config.toml
train_examples = 203450
tokenizer = "char"
encoder_norm_position = "post"
encoder_inner_norm = true
encoder_width = 128
encoder_latents = 64
text_encoder_norm_position = "pre"
residual_init = "none"
precondition_frequency = 20
decay_fraction = 0.4
adamw_weight_decay_other_params = 0
Rows from block 3 of the image encoder, named by matrix and row number. Rows with one number belong to one attention dimension. Each number is 50 + 10 x the weight over its row's rms, rounded and kept within 0 to 99. All counts start at 0. After the name is the row's rms in percent of the matrix's.
# q: attention query, key and value (stacked) (encoder.blocks.3.attn.qkv.weight, 384x128, the q third), inputs 64-127
# k: attention query, key and value (stacked) (encoder.blocks.3.attn.qkv.weight, 384x128, the k third), inputs 64-127
q.36 096:60 47 38 46 27 49 62 46 51 68 82 47 47 56 37 53 73 39 62 47 63 62 41 44 53 48 63 38 39 43 49 34 64 41 58 63 40 47 41 40 73 51 61 44 48 52 56 48 52 61 60 39 72 51 68 45 56 52 42 40 48 44 36 59
k.36 090:66 55 48 48 50 43 51 44 47 43 51 49 40 76 53 48 60 45 56 47 36 57 62 44 64 64 49 49 52 54 42 55 51 56 65 54 49 59 48 55 52 35 63 38 34 36 41 43 50 37 68 39 65 48 59 47 44 63 49 50 61 38 57 56
q.37 091:50 44 53 51 57 40 64 53 66 51 63 55 60 56 44 50 44 40 61 51 42 48 48 64 41 49 51 34 51 43 52 55 44 52 39 46 31 48 53 33 59 44 52 37 40 57 59 46 70 78 44 40 63 44 61 54 66 50 57 62 45 35 42 65
k.37 083:74 60 55 60 53 45 48 44 56 49 64 43 56 46 58 49 53 38 41 50 74 46 48 43 58 59 41 49 26 63 54 53 43 55 44 34 63 40 51 56 59 65 51 56 58 61 53 38 67 54 43 50 58 42 40 56 41 55 55 55 58 28 25 55
q.38 093:75 59 45 47 44 44 45 55 26 55 42 60 41 51 44 47 39 45 65 52 54 42 36 68 32 45 39 59 46 57 57 47 65 54 31 51 31 66 60 39 46 50 59 67 51 56 64 46 49 48 48 49 47 49 54 51 37 39 57 67 67 47 46 39
k.38 090:56 45 49 57 56 54 52 41 36 32 48 42 31 56 56 47 34 63 37 59 51 49 41 42 48 45 69 42 48 38 41 50 73 54 36 55 37 53 48 38 47 46 51 29 44 49 50 57 49 39 59 44 46 72 52 65 45 46 41 51 59 40 68 53
q.39 099:55 43 44 50 55 64 36 55 51 55 39 41 38 67 68 42 59 56 61 54 44 48 70 57 62 56 35 45 41 52 49 55 60 64 35 49 60 55 56 59 52 60 53 51 40 64 68 61 62 37 57 63 46 57 50 75 63 56 28 41 39 55 46 36
k.39 100:54 56 66 47 48 27 73 49 59 61 50 35 51 63 46 64 63 51 53 51 61 37 61 50 60 46 49 34 47 66 52 62 40 46 50 74 64 35 55 44 57 41 55 57 56 44 68 62 42 56 36 49 40 48 57 34 42 50 34 38 42 63 66 53
q.40 102:54 56 45 51 58 55 44 43 73 65 39 58 49 59 30 59 63 48 55 43 51 52 43 38 54 51 63 33 59 46 61 48 43 53 45 60 49 51 56 42 59 49 53 45 39 54 44 67 45 34 42 29 60 44 55 27 47 62 44 41 53 57 37 44
k.40 101:57 59 46 51 40 45 37 28 46 34 53 35 24 55 46 40 39 32 50 41 41 59 57 63 54 40 44 65 51 60 53 85 59 36 51 47 56 63 52 46 60 44 50 62 45 55 47 52 47 57 43 45 51 48 49 32 53 56 32 51 56 36 55 33
q.41 106:55 59 55 55 67 50 67 57 52 49 65 45 54 50 50 52 47 47 54 39 54 46 53 44 28 44 40 40 59 49 40 56 60 52 39 59 54 53 59 62 53 56 39 62 33 68 39 38 51 39 44 52 42 55 52 31 54 47 56 63 33 67 34 64
k.41 107:57 39 48 65 56 51 57 42 40 49 48 59 57 38 60 41 52 51 63 55 36 47 37 38 53 54 58 60 51 61 45 45 39 63 45 55 66 56 52 39 47 55 41 59 44 67 43 31 47 55 44 46 73 45 39 64 63 51 37 48 55 47 49 41
q.42 099:30 52 55 67 33 32 58 37 62 65 55 38 41 51 39 42 47 51 47 66 41 57 52 60 48 52 62 44 53 37 53 57 35 54 58 43 54 70 39 24 33 34 56 47 47 41 55 59 50 47 47 43 37 44 55 48 68 59 56 59 50 37 62 40
k.42 100:57 58 49 56 45 47 55 50 50 54 41 50 34 48 70 46 42 56 62 38 60 33 45 68 41 41 47 55 46 58 66 58 32 32 54 63 52 40 67 62 52 45 59 60 53 34 67 30 46 49 53 57 45 43 49 49 39 36 66 43 68 45 43 47
q.43 097:38 43 60 63 51 49 60 50 73 58 52 53 40 49 47 42 46 38 42 48 56 52 49 50 49 59 57 56 62 55 53 56 49 38 38 52 70 51 59 59 44 44 59 43 44 49 62 34 49 66 42 52 48 63 54 34 53 53 41 48 35 50 54 60
k.43 102:42 42 47 46 55 44 56 48 20 48 54 46 50 38 45 52 54 42 59 74 38 46 52 56 72 48 43 52 55 39 64 47 40 34 55 60 49 59 55 58 51 42 54 52 53 42 63 37 62 42 55 45 47 45 44 51 49 57 42 43 55 44 38 50
q.44 103:56 55 55 37 40 59 60 45 54 63 45 57 40 56 44 38 51 52 63 53 39 51 46 62 62 51 36 35 40 46 39 44 59 40 53 50 34 49 54 52 50 60 48 47 32 62 52 53 61 67 60 54 62 49 76 59 60 58 37 35 43 52 43 57
k.44 105:52 57 42 61 54 56 43 47 50 34 39 53 44 48 54 41 41 51 25 45 46 49 61 52 56 57 42 39 47 70 54 50 67 53 57 48 47 53 67 43 44 77 57 55 57 45 44 50 37 31 45 49 53 56 63 48 32 50 57 51 62 43 68 40
q.45 103:47 46 47 62 66 52 44 34 54 49 37 60 52 49 46 59 37 47 40 46 46 53 44 46 52 35 64 40 61 49 53 43 46 48 39 39 72 47 52 66 31 44 60 47 65 35 51 49 45 49 59 61 43 53 59 54 54 55 61 50 48 69 41 44
k.45 101:31 55 56 48 48 66 55 36 55 58 54 46 62 56 56 56 62 46 64 48 37 48 42 48 37 39 29 34 53 65 36 34 61 44 50 42 54 53 70 39 47 48 63 50 52 44 42 65 62 46 57 73 47 45 47 50 45 45 56 48 42 69 49 36
q.46 094:64 63 52 55 67 45 57 53 35 48 44 41 33 53 54 52 53 71 43 52 42 49 56 72 45 35 68 59 42 50 49 61 62 48 43 45 45 67 65 41 35 59 36 47 52 38 44 34 52 48 48 61 51 44 40 51 58 66 33 23 47 68 58 58
k.46 088:56 39 62 51 60 56 54 54 49 73 51 55 48 69 45 46 46 46 50 57 46 48 33 61 49 47 55 47 42 37 60 50 51 39 51 47 67 50 53 53 42 66 41 60 44 46 49 60 50 44 45 51 64 54 63 47 53 40 38 46 61 23 52 64
q.47 104:72 60 45 36 50 61 47 35 59 53 65 53 55 61 49 61 48 45 39 32 59 45 39 64 51 58 31 42 52 47 59 51 55 59 53 66 51 48 50 55 66 51 54 48 44 49 38 45 46 51 42 50 46 54 58 41 26 58 36 71 61 48 60 48
k.47 105:48 50 47 45 49 39 46 43 38 54 42 51 40 62 48 51 51 50 62 50 44 61 57 51 43 49 46 64 45 27 49 56 41 65 60 62 42 53 48 54 48 60 51 55 27 69 32 63 49 55 51 41 44 52 32 41 39 45 54 52 51 51 40 52
q.48 086:45 55 61 56 40 42 67 50 57 65 60 62 40 64 24 50 45 40 50 57 46 47 41 63 29 42 49 25 63 45 59 47 55 60 62 45 51 63 40 38 54 52 56 70 30 49 61 67 61 47 52 51 51 42 48 48 54 41 34 48 47 46 41 55
k.48 091:64 47 46 66 38 47 58 27 42 49 44 54 33 44 66 53 45 45 45 50 39 42 35 48 50 53 49 45 63 67 47 48 29 43 45 66 71 48 41 62 52 59 43 45 40 30 42 28 44 39 47 54 48 53 47 57 39 52 48 58 62 30 47 53
q.49 094:42 49 50 50 51 56 38 62 47 57 51 38 62 50 55 59 57 50 50 59 38 37 51 52 49 61 47 53 34 57 46 49 55 54 49 45 49 57 59 28 54 48 54 46 53 37 40 24 43 53 51 63 49 55 64 48 68 50 41 37 43 67 58 46
k.49 093:59 35 47 55 48 52 49 45 56 70 66 73 29 51 48 57 32 42 54 43 40 47 49 58 52 55 45 37 42 42 47 59 50 50 62 63 45 42 55 36 64 56 42 76 48 50 56 46 52 42 54 50 44 50 48 47 43 44 54 52 36 63 45 71
q.50 100:51 56 42 49 39 26 58 36 62 49 55 27 60 39 65 50 63 56 52 57 40 44 53 57 48 72 48 46 39 50 52 43 45 48 63 48 45 36 59 53 58 50 56 43 61 59 47 46 60 44 64 32 66 44 67 59 65 55 72 56 46 46 60 55
k.50 096:44 34 46 52 41 48 41 57 60 41 57 53 49 57 39 54 48 55 51 41 44 38 55 48 47 58 42 57 45 52 51 44 42 75 34 36 55 51 56 54 64 68 64 69 50 71 35 48 60 53 54 48 63 38 54 54 42 61 49 47 55 69 42 54
q.51 084:45 33 44 43 38 65 58 39 61 50 35 55 56 51 37 54 59 56 49 39 38 73 33 43 65 61 43 49 53 28 53 35 59 46 49 42 49 49 47 54 32 40 42 50 43 61 44 65 51 54 49 50 59 55 40 59 41 46 47 44 42 58 39 40
k.51 089:40 67 61 75 54 56 49 67 51 34 41 37 51 56 43 60 55 43 52 44 35 36 57 49 49 66 50 61 51 72 64 55 45 34 61 54 60 37 41 48 46 32 54 46 56 51 40 51 26 44 51 52 45 51 45 43 62 45 40 71 79 55 50 53
q.52 100:58 48 55 39 23 60 39 45 63 44 66 46 63 59 52 60 56 39 35 43 46 24 58 47 46 39 42 54 41 42 32 38 29 53 46 61 59 56 55 43 58 44 72 63 56 42 50 40 42 54 38 56 48 64 45 46 48 38 67 64 49 56 48 51
k.52 104:42 55 46 43 60 47 54 43 35 75 58 50 45 63 55 62 69 53 64 38 46 33 65 64 35 44 59 51 53 46 35 28 40 69 45 51 54 46 53 46 78 40 56 52 35 68 46 41 53 40 53 58 52 59 46 52 50 27 47 56 63 49 27 54
q.53 109:49 58 49 42 65 68 42 51 53 62 53 51 28 55 66 57 32 54 73 49 59 61 53 50 46 47 45 45 45 57 56 57 52 49 55 42 54 55 50 58 44 37 45 60 25 63 38 68 58 45 42 54 33 63 28 56 56 52 45 50 56 60 54 42
k.53 105:44 34 58 48 46 47 54 53 55 55 52 60 63 52 54 53 57 60 57 71 74 64 58 58 48 43 74 58 29 56 54 55 55 58 48 65 61 56 65 53 47 37 49 29 59 35 53 70 34 32 52 60 43 54 34 58 51 60 46 64 37 61 53 50
q.54 097:59 46 63 44 53 51 67 48 47 43 44 43 46 34 58 36 49 71 65 43 66 51 66 59 49 49 58 41 60 61 52 49 59 43 56 51 65 71 42 41 47 54 55 53 31 54 76 41 47 47 52 39 37 40 58 43 45 56 52 63 49 43 65 44
k.54 096:51 35 45 39 24 47 49 35 56 46 56 43 51 45 62 30 50 70 48 66 53 46 62 45 44 43 58 56 63 38 62 52 63 65 45 58 56 43 69 45 49 49 62 48 54 36 53 53 53 55 46 36 48 64 44 54 60 56 65 54 47 23 51 34
q.55 081:29 52 62 57 40 39 59 54 74 62 62 64 48 56 51 42 46 45 50 43 63 46 38 55 54 60 32 48 72 41 69 56 50 36 35 52 51 31 45 50 65 47 41 47 45 51 37 74 63 56 45 35 68 48 49 46 56 52 49 63 45 56 47 63
k.55 086:60 54 51 48 63 45 44 60 43 50 41 50 57 34 67 42 51 38 55 38 40 51 45 53 39 42 55 57 33 65 49 39 30 49 53 50 46 61 50 60 57 48 34 44 38 53 44 46 40 41 54 44 47 34 27 44 50 55 46 53 64 61 46 40
q.56 105:59 52 62 63 64 62 38 57 59 42 53 42 62 44 58 63 29 46 45 57 30 42 45 52 38 49 47 63 48 54 42 50 58 38 53 48 49 36 42 45 50 56 34 62 40 38 61 60 45 44 49 49 51 53 34 55 54 60 45 58 56 27 41 34
k.56 106:29 43 62 69 68 51 42 72 43 40 43 56 37 46 45 37 48 39 43 44 55 51 43 56 47 70 52 68 23 44 61 37 52 49 48 44 49 50 58 55 46 51 47 52 61 63 43 60 48 38 61 35 61 59 49 72 38 57 44 52 41 36 65 52
q.57 102:81 50 48 48 59 48 48 61 48 49 56 60 39 60 51 53 46 62 55 44 55 40 51 72 41 45 52 34 49 49 47 51 22 55 32 44 51 47 50 52 60 55 40 55 43 43 38 54 60 50 54 39 29 46 48 52 42 54 50 74 68 41 48 50
k.57 099:46 36 72 40 63 37 45 40 52 40 46 30 45 48 48 51 50 62 34 65 76 66 48 52 55 39 33 56 40 57 42 50 57 53 47 44 42 52 48 49 34 46 52 53 47 53 46 61 40 35 31 49 63 55 52 72 38 48 52 50 44 31 55 45
q.58 109:46 55 49 29 49 59 58 56 66 45 57 39 55 54 50 43 51 41 55 62 58 43 54 52 55 43 56 66 41 30 31 63 40 66 66 50 62 41 58 42 60 36 51 31 68 45 58 52 62 57 58 52 51 54 60 57 63 59 66 33 47 47 59 48
k.58 118:51 39 46 35 24 62 47 51 62 44 59 45 36 64 22 45 44 60 41 39 46 66 67 67 60 41 63 53 55 46 43 37 43 55 63 57 51 58 46 50 49 55 65 53 60 57 57 51 55 41 37 45 46 43 50 51 51 53 34 35 52 66 56 60
q.59 104:33 48 47 50 63 75 53 51 56 49 44 42 67 44 46 32 52 52 33 49 51 47 30 30 63 53 47 49 44 49 40 56 45 32 52 56 59 49 54 57 55 40 47 39 41 57 51 58 61 47 42 55 49 63 38 61 41 53 42 45 52 58 40 45
k.59 100:37 37 49 45 47 50 29 56 46 29 58 26 57 34 46 50 58 56 53 70 53 42 71 67 51 44 72 52 51 43 50 53 45 47 66 65 60 57 36 60 52 39 56 33 55 48 47 51 44 59 47 50 39 41 59 47 50 42 43 64 38 61 57 57
q.60 115:45 39 40 53 53 48 48 55 45 55 70 48 51 58 49 26 60 48 50 49 52 43 43 34 47 52 57 44 48 56 45 49 52 69 62 50 49 28 50 59 46 65 41 42 72 72 72 59 59 62 56 53 64 59 73 63 60 63 63 48 44 55 32 65
k.60 116:45 34 57 53 44 51 57 61 47 36 65 42 57 48 41 51 60 51 44 45 60 44 41 45 44 42 41 41 57 58 55 40 71 47 64 40 56 56 68 51 60 43 56 57 62 55 60 28 75 57 53 53 64 44 78 46 64 57 54 56 37 65 53 38
q.61 100:56 58 44 58 61 52 60 54 40 41 46 58 34 48 69 52 44 45 67 65 59 56 52 52 56 52 48 56 54 59 38 41 36 49 53 53 36 41 39 65 51 38 42 26 53 65 38 53 63 63 64 65 49 69 52 34 54 59 52 51 46 37 57 52
k.61 096:53 38 53 41 53 56 49 48 57 42 42 52 46 49 37 35 48 61 36 59 63 60 66 44 54 64 51 54 40 36 35 48 54 46 59 48 45 53 45 68 33 42 63 48 52 42 38 71 38 54 46 38 76 44 60 56 46 54 40 48 50 61 65 42
q.62 089:52 44 57 69 46 32 46 29 43 40 32 52 51 49 51 76 51 48 54 49 57 43 59 48 53 63 66 40 41 49 45 44 56 28 44 44 43 42 39 33 53 41 66 42 52 50 42 41 55 62 45 35 52 53 49 62 54 53 63 54 56 43 53 43
k.62 088:52 60 53 63 55 55 51 58 28 58 58 49 43 60 52 56 38 41 55 55 37 51 43 77 54 75 48 48 42 34 55 41 46 48 45 43 41 51 55 44 67 40 44 52 52 26 51 54 64 54 46 51 32 49 52 66 46 74 36 59 39 56 38 40
q.63 082:46 65 29 45 59 51 53 54 61 74 54 60 58 41 51 63 70 46 52 40 50 75 56 49 39 49 35 45 45 55 65 50 60 41 52 74 36 36 49 46 56 48 53 42 37 73 50 53 57 45 53 35 59 47 38 58 66 55 38 48 40 50 44 57
k.63 082:57 39 63 57 46 27 44 56 46 44 50 51 67 56 46 68 53 48 59 54 56 37 53 51 68 64 59 63 37 50 29 80 35 53 64 51 63 55 46 39 52 30 51 39 58 51 46 57 38 56 52 66 58 42 36 32 48 66 45 48 45 68 54 52
q.64 087:29 54 43 46 47 56 59 48 51 43 48 33 55 48 50 64 42 55 42 44 40 54 55 65 44 43 63 51 34 46 57 46 26 63 45 47 60 65 48 45 29 40 56 47 76 55 38 54 43 41 50 55 32 50 59 39 57 59 54 57 45 51 44 42
k.64 093:36 49 43 53 40 46 54 47 55 42 55 44 40 48 58 70 66 46 57 40 39 55 38 59 36 61 60 53 32 47 52 47 49 30 37 40 45 46 47 43 41 62 45 51 43 68 52 41 59 46 69 69 32 43 29 51 57 47 43 52 36 60 53 40
q.65 094:37 49 31 72 56 54 56 55 59 35 55 67 25 51 55 33 47 53 59 61 57 31 54 63 27 59 51 55 53 58 58 63 49 56 52 47 46 51 43 36 45 47 53 60 42 58 53 43 37 48 44 47 55 56 44 44 70 64 47 60 47 49 44 42
k.65 084:64 42 50 47 66 43 36 60 37 47 67 66 38 44 56 64 44 70 27 58 46 61 47 51 52 39 48 63 44 38 49 71 53 61 49 46 40 63 62 43 45 50 57 41 32 37 59 39 55 67 42 49 42 72 63 53 46 49 49 60 44 49 55 50
q.66 097:50 32 55 56 53 65 34 53 62 53 47 45 47 56 42 65 46 16 34 44 45 42 27 40 43 63 48 43 62 60 59 48 54 41 44 46 61 38 56 60 59 67 38 38 46 43 41 65 61 68 51 39 55 43 56 58 57 38 48 41 36 51 47 49
k.66 098:61 39 46 35 51 60 41 52 48 57 40 44 76 49 37 49 46 35 40 45 40 40 60 49 44 60 25 55 59 50 71 34 39 49 57 51 64 66 53 72 60 43 37 47 63 58 43 49 63 51 47 55 55 54 47 54 52 62 49 45 46 48 60 45
q.67 104:61 47 58 71 43 35 54 33 62 57 69 40 54 30 38 38 36 56 53 60 47 58 54 41 44 68 41 53 55 61 49 28 35 42 60 34 55 34 42 55 32 58 61 53 55 60 51 49 60 45 58 42 48 42 48 62 63 55 58 36 59 50 51 55
k.67 106:49 51 59 33 51 49 39 35 54 65 58 58 63 44 62 56 34 46 36 49 31 42 52 44 53 41 64 44 46 50 59 43 43 57 60 22 37 68 48 34 47 17 51 53 60 50 61 60 41 67 48 45 54 39 54 52 51 51 55 52 63 44 52 63
q.68 101:42 48 66 45 47 69 41 40 67 49 48 49 54 48 52 60 51 51 41 35 63 48 56 43 53 49 61 52 51 43 53 36 50 67 58 45 43 26 30 58 59 46 45 68 54 50 47 58 47 57 62 58 39 37 33 53 71 59 52 39 49 70 61 42
k.68 096:49 38 54 34 34 42 57 33 50 62 55 53 59 47 42 63 41 36 48 46 45 40 52 55 61 43 60 55 51 27 65 47 52 55 39 31 42 42 54 54 44 31 49 64 47 76 42 45 65 58 55 52 59 59 48 49 29 50 47 58 46 51 39 39
q.69 091:55 54 58 46 45 45 27 52 45 51 57 34 71 55 50 32 58 63 48 51 36 48 44 62 63 38 64 54 50 45 69 49 48 50 38 51 25 54 40 18 37 42 51 47 56 50 51 54 47 34 71 63 47 51 48 49 35 55 42 35 48 59 54 61
k.69 090:51 46 45 49 63 35 33 51 54 54 33 44 33 53 33 67 41 71 61 52 43 50 58 54 38 45 54 34 69 40 48 69 39 59 48 63 42 44 69 48 50 66 43 51 43 46 49 70 20 54 53 37 70 48 62 47 51 49 38 46 49 42 29 51
q.70 101:37 47 63 47 37 52 43 55 40 49 50 62 49 63 47 45 46 73 34 48 53 42 46 44 71 55 40 28 50 43 38 19 52 54 44 46 47 51 32 54 51 61 50 49 38 64 51 39 41 61 62 54 36 55 49 78 51 62 47 52 34 56 50 61
k.70 106:46 37 40 49 55 44 62 63 57 44 51 53 42 45 37 59 63 55 52 44 55 38 67 53 61 49 56 34 66 48 54 59 57 60 53 49 42 47 30 42 50 38 52 43 54 51 56 66 46 55 42 33 68 46 52 49 43 55 43 40 63 43 59 52
q.71 105:63 56 30 50 44 41 50 43 59 41 64 37 55 38 57 37 48 52 53 51 53 57 39 67 45 44 53 65 52 56 67 61 32 56 39 51 36 40 46 33 39 54 42 55 55 50 60 55 61 48 47 39 46 41 54 44 52 70 36 58 40 47 72 45
k.71 103:57 49 58 38 73 33 54 48 58 48 62 46 55 55 51 61 41 56 29 55 52 42 56 41 42 49 47 38 65 26 64 69 52 62 60 76 49 53 72 51 46 66 49 40 26 60 57 50 42 57 41 51 54 38 54 56 63 53 34 47 34 31 58 53
q.72 089:47 55 58 47 61 40 60 55 48 56 61 63 58 58 48 41 58 50 52 41 52 47 47 65 45 33 53 44 59 58 54 51 62 38 35 52 79 63 44 35 43 48 56 53 34 53 43 41 51 52 41 41 31 29 58 47 29 43 39 58 50 48 38 52
k.72 085:60 55 58 49 63 61 52 52 48 36 54 62 57 61 45 57 57 56 51 54 48 71 44 42 52 51 45 40 51 59 65 59 48 44 46 67 60 43 38 56 56 33 56 57 49 37 65 41 54 49 50 53 51 63 58 40 57 59 57 62 32 52 67 68
q.73 104:43 65 57 40 45 50 56 66 59 51 43 30 58 54 35 57 47 46 38 19 52 62 41 40 73 52 51 51 53 55 67 73 57 54 74 49 53 65 36 50 38 48 54 39 50 56 32 53 48 52 53 42 53 51 49 31 33 42 44 39 52 55 59 56
k.73 102:50 51 45 36 48 49 48 59 41 53 35 50 55 63 35 72 49 42 63 46 47 46 49 53 49 45 60 52 43 43 52 45 53 55 50 46 31 54 72 52 48 63 41 76 54 45 57 52 50 42 45 54 53 39 37 55 56 52 44 46 63 63 41 64
q.74 110:43 54 38 26 43 56 47 70 49 38 40 43 67 45 60 51 59 61 57 42 44 36 54 52 60 17 49 46 42 32 30 43 50 55 42 31 57 54 62 43 49 48 50 57 63 50 54 41 58 54 55 66 29 58 53 61 65 49 56 37 53 60 47 44
k.74 110:33 47 36 57 67 34 62 34 54 45 38 56 37 66 61 59 61 63 41 36 43 63 43 48 55 48 75 41 46 56 42 81 44 44 43 41 51 40 39 55 39 44 44 59 66 53 49 57 39 50 52 50 41 70 63 56 56 59 59 46 58 58 48 38
q.75 100:33 43 54 56 56 46 55 49 57 63 63 48 46 61 41 60 44 77 61 46 52 49 48 52 49 49 75 48 58 51 54 45 60 47 62 36 62 52 56 65 47 54 55 54 70 51 65 56 60 53 53 43 44 60 61 60 67 55 50 49 51 52 47 47
k.75 105:50 54 55 48 46 77 55 49 66 48 37 54 55 49 48 45 45 53 54 47 45 45 42 49 52 33 50 53 55 59 36 62 25 56 47 36 48 51 52 65 64 40 67 60 64 45 68 71 64 38 58 58 46 48 44 62 48 52 63 50 69 55 41 45
q.76 104:51 29 57 47 50 57 53 59 66 37 52 39 46 38 51 37 39 42 39 50 51 39 47 51 48 47 44 48 72 49 42 66 46 60 56 41 34 64 49 60 51 56 39 55 47 49 69 41 50 48 59 46 38 21 57 60 56 53 55 53 43 42 47 56
k.76 109:47 48 37 48 45 55 49 39 49 67 67 64 27 40 52 42 54 63 24 52 31 52 52 65 51 51 54 47 38 51 53 65 49 55 60 59 39 58 49 50 54 49 48 42 50 38 50 38 62 39 46 31 46 76 44 48 52 61 46 47 62 44 55 57
q.77 103:47 42 55 67 46 41 47 70 49 34 36 32 44 38 56 44 38 46 33 49 37 41 35 35 53 40 36 38 48 47 28 70 41 56 58 46 43 46 44 53 58 32 43 53 53 55 55 37 63 49 53 43 65 67 47 54 57 40 60 43 47 57 44 38
k.77 113:31 52 18 60 40 40 59 64 46 44 50 67 33 60 51 55 62 49 44 56 44 56 53 49 46 40 44 48 50 43 41 46 31 35 55 39 57 44 68 36 61 70 44 49 55 39 40 47 45 54 52 48 60 45 47 59 57 42 53 39 43 48 51 29
q.78 103:46 47 53 43 43 40 52 41 68 70 52 58 55 59 39 61 58 48 48 64 57 58 52 55 48 45 56 61 44 66 67 44 41 51 49 54 38 32 75 71 74 42 51 50 53 48 41 57 53 56 50 26 53 42 36 39 46 40 63 66 38 47 67 52
k.78 104:48 57 60 36 52 59 63 45 53 47 52 32 64 45 42 37 44 25 51 63 50 54 41 42 47 60 49 62 51 59 51 34 53 47 61 37 51 48 58 51 63 41 59 54 58 60 44 52 57 50 61 57 63 30 45 62 47 65 64 27 50 42 72 61
q.79 107:43 39 39 54 40 50 56 56 65 47 41 45 42 55 35 75 55 39 48 36 56 51 34 44 57 43 52 49 39 60 42 63 53 67 59 39 56 48 59 59 54 58 47 37 57 70 44 38 44 34 71 48 72 56 68 35 42 57 64 40 33 34 53 50
k.79 111:37 44 31 49 49 61 60 70 56 50 38 33 51 71 54 48 74 48 50 43 55 43 48 62 32 46 53 45 43 40 48 55 42 53 60 46 44 46 45 50 65 65 56 61 63 29 52 48 64 59 35 63 50 50 47 57 58 53 45 56 44 57 50 56
q.80 091:62 46 48 51 36 58 38 46 61 60 72 48 43 30 49 44 45 51 47 40 52 52 54 40 61 44 57 36 49 50 47 54 59 52 50 48 29 43 50 44 38 56 37 47 63 51 32 49 44 46 56 56 45 57 36 51 42 56 63 72 61 59 52 43
k.80 095:40 42 73 52 44 35 48 48 59 34 60 34 50 53 52 46 43 65 48 59 44 47 48 56 50 64 50 60 72 49 57 53 70 38 62 36 57 46 53 47 41 45 38 47 49 42 34 40 32 59 52 45 52 35 50 40 77 54 24 26 56 50 32 56
q.81 093:43 52 54 42 47 58 60 41 34 48 46 44 64 28 58 44 49 70 38 38 51 55 55 60 35 68 52 46 58 68 40 59 57 51 49 40 56 48 38 67 39 47 63 63 46 37 46 48 59 62 52 55 60 40 53 34 41 57 49 38 49 60 59 47
k.81 086:50 57 55 42 49 70 40 52 59 50 70 38 41 59 41 45 51 57 38 48 44 45 29 64 63 37 55 37 53 42 60 49 54 47 57 47 50 50 58 35 38 39 46 43 52 34 61 58 55 41 40 47 47 45 58 62 55 50 45 53 58 44 64 69
q.82 099:36 40 46 44 64 50 66 38 60 49 58 75 55 51 61 50 59 49 63 65 60 33 42 67 53 59 59 52 42 44 44 62 51 42 52 40 50 59 47 39 67 52 58 45 36 33 70 57 28 48 49 42 52 49 30 46 59 58 56 44 52 52 58 45
k.82 101:52 59 55 30 57 50 44 53 47 58 57 56 47 34 57 55 46 48 35 56 43 53 59 49 61 35 54 57 45 56 43 53 50 42 24 50 67 57 57 54 46 58 37 33 65 70 52 41 49 52 49 53 43 52 59 44 35 42 44 65 40 72 51 39
q.83 100:43 47 56 35 49 48 50 59 71 47 43 51 53 49 51 43 75 45 42 50 28 48 45 49 58 43 51 50 44 49 29 47 37 40 44 44 65 44 47 58 29 47 56 40 56 67 44 53 49 64 49 39 51 42 57 41 49 48 47 25 51 64 52 61
k.83 095:34 33 35 59 61 43 59 49 52 42 37 48 46 51 58 53 48 45 50 46 56 52 65 59 50 37 59 58 48 55 65 46 38 44 62 44 59 53 43 42 41 60 42 45 58 48 53 52 59 59 42 44 61 53 37 49 42 62 63 62 53 34 50 60
q.84 106:55 64 55 58 44 31 57 43 34 44 54 54 51 56 57 40 36 58 65 27 55 64 66 37 40 47 37 52 74 53 57 39 52 57 57 57 56 45 47 49 42 60 50 71 55 62 40 46 62 37 53 59 38 53 48 58 30 65 44 68 54 44 50 55
k.84 104:58 51 53 55 57 47 35 39 63 59 49 50 34 58 65 55 47 40 65 43 57 38 35 43 45 46 64 58 51 54 40 53 56 40 45 52 21 53 37 24 49 37 60 60 33 44 48 49 47 42 34 40 53 55 33 47 61 50 41 54 48 60 37 53
q.85 094:51 45 42 48 35 51 59 47 43 50 43 62 55 31 49 47 44 71 53 51 33 37 44 46 32 40 40 47 50 55 51 54 47 43 68 54 32 42 49 52 53 54 56 43 41 31 51 36 48 57 38 49 61 65 45 33 47 58 41 63 66 37 41 50
k.85 098:47 31 51 62 58 48 43 65 27 38 47 53 35 50 45 22 42 59 44 48 53 47 25 62 57 54 57 54 42 62 38 58 53 25 58 62 53 54 50 54 53 46 33 48 47 49 57 54 48 33 52 52 31 50 56 71 61 66 48 41 53 46 54 64
q.86 103:25 67 53 57 39 37 66 57 44 38 50 48 67 47 46 54 52 80 40 48 54 59 58 55 41 40 61 59 51 68 57 41 53 50 62 48 67 54 32 63 44 57 61 56 50 66 49 56 53 54 47 56 45 52 59 53 38 54 35 48 56 55 55 65
k.86 096:58 62 55 42 65 58 52 39 47 58 50 47 48 62 56 35 46 33 46 49 52 52 28 43 56 42 47 38 55 37 42 54 48 57 41 44 47 64 55 46 62 43 59 64 51 52 60 67 44 53 50 52 45 48 50 40 51 55 56 72 63 41 61 56
q.87 099:46 44 56 47 47 60 64 43 48 42 46 51 46 56 48 42 58 34 51 41 38 50 59 62 37 71 49 58 31 44 53 54 58 57 50 45 37 41 33 52 49 51 39 36 44 40 70 33 38 51 64 51 50 42 49 61 41 36 45 51 71 49 52 37
k.87 094:48 46 51 57 53 32 37 43 53 54 52 45 28 41 36 37 35 58 30 56 43 40 60 73 71 57 39 55 49 50 33 42 55 50 46 66 39 29 46 41 69 53 37 57 52 36 53 39 57 59 62 54 52 72 50 50 35 55 48 47 49 50 57 30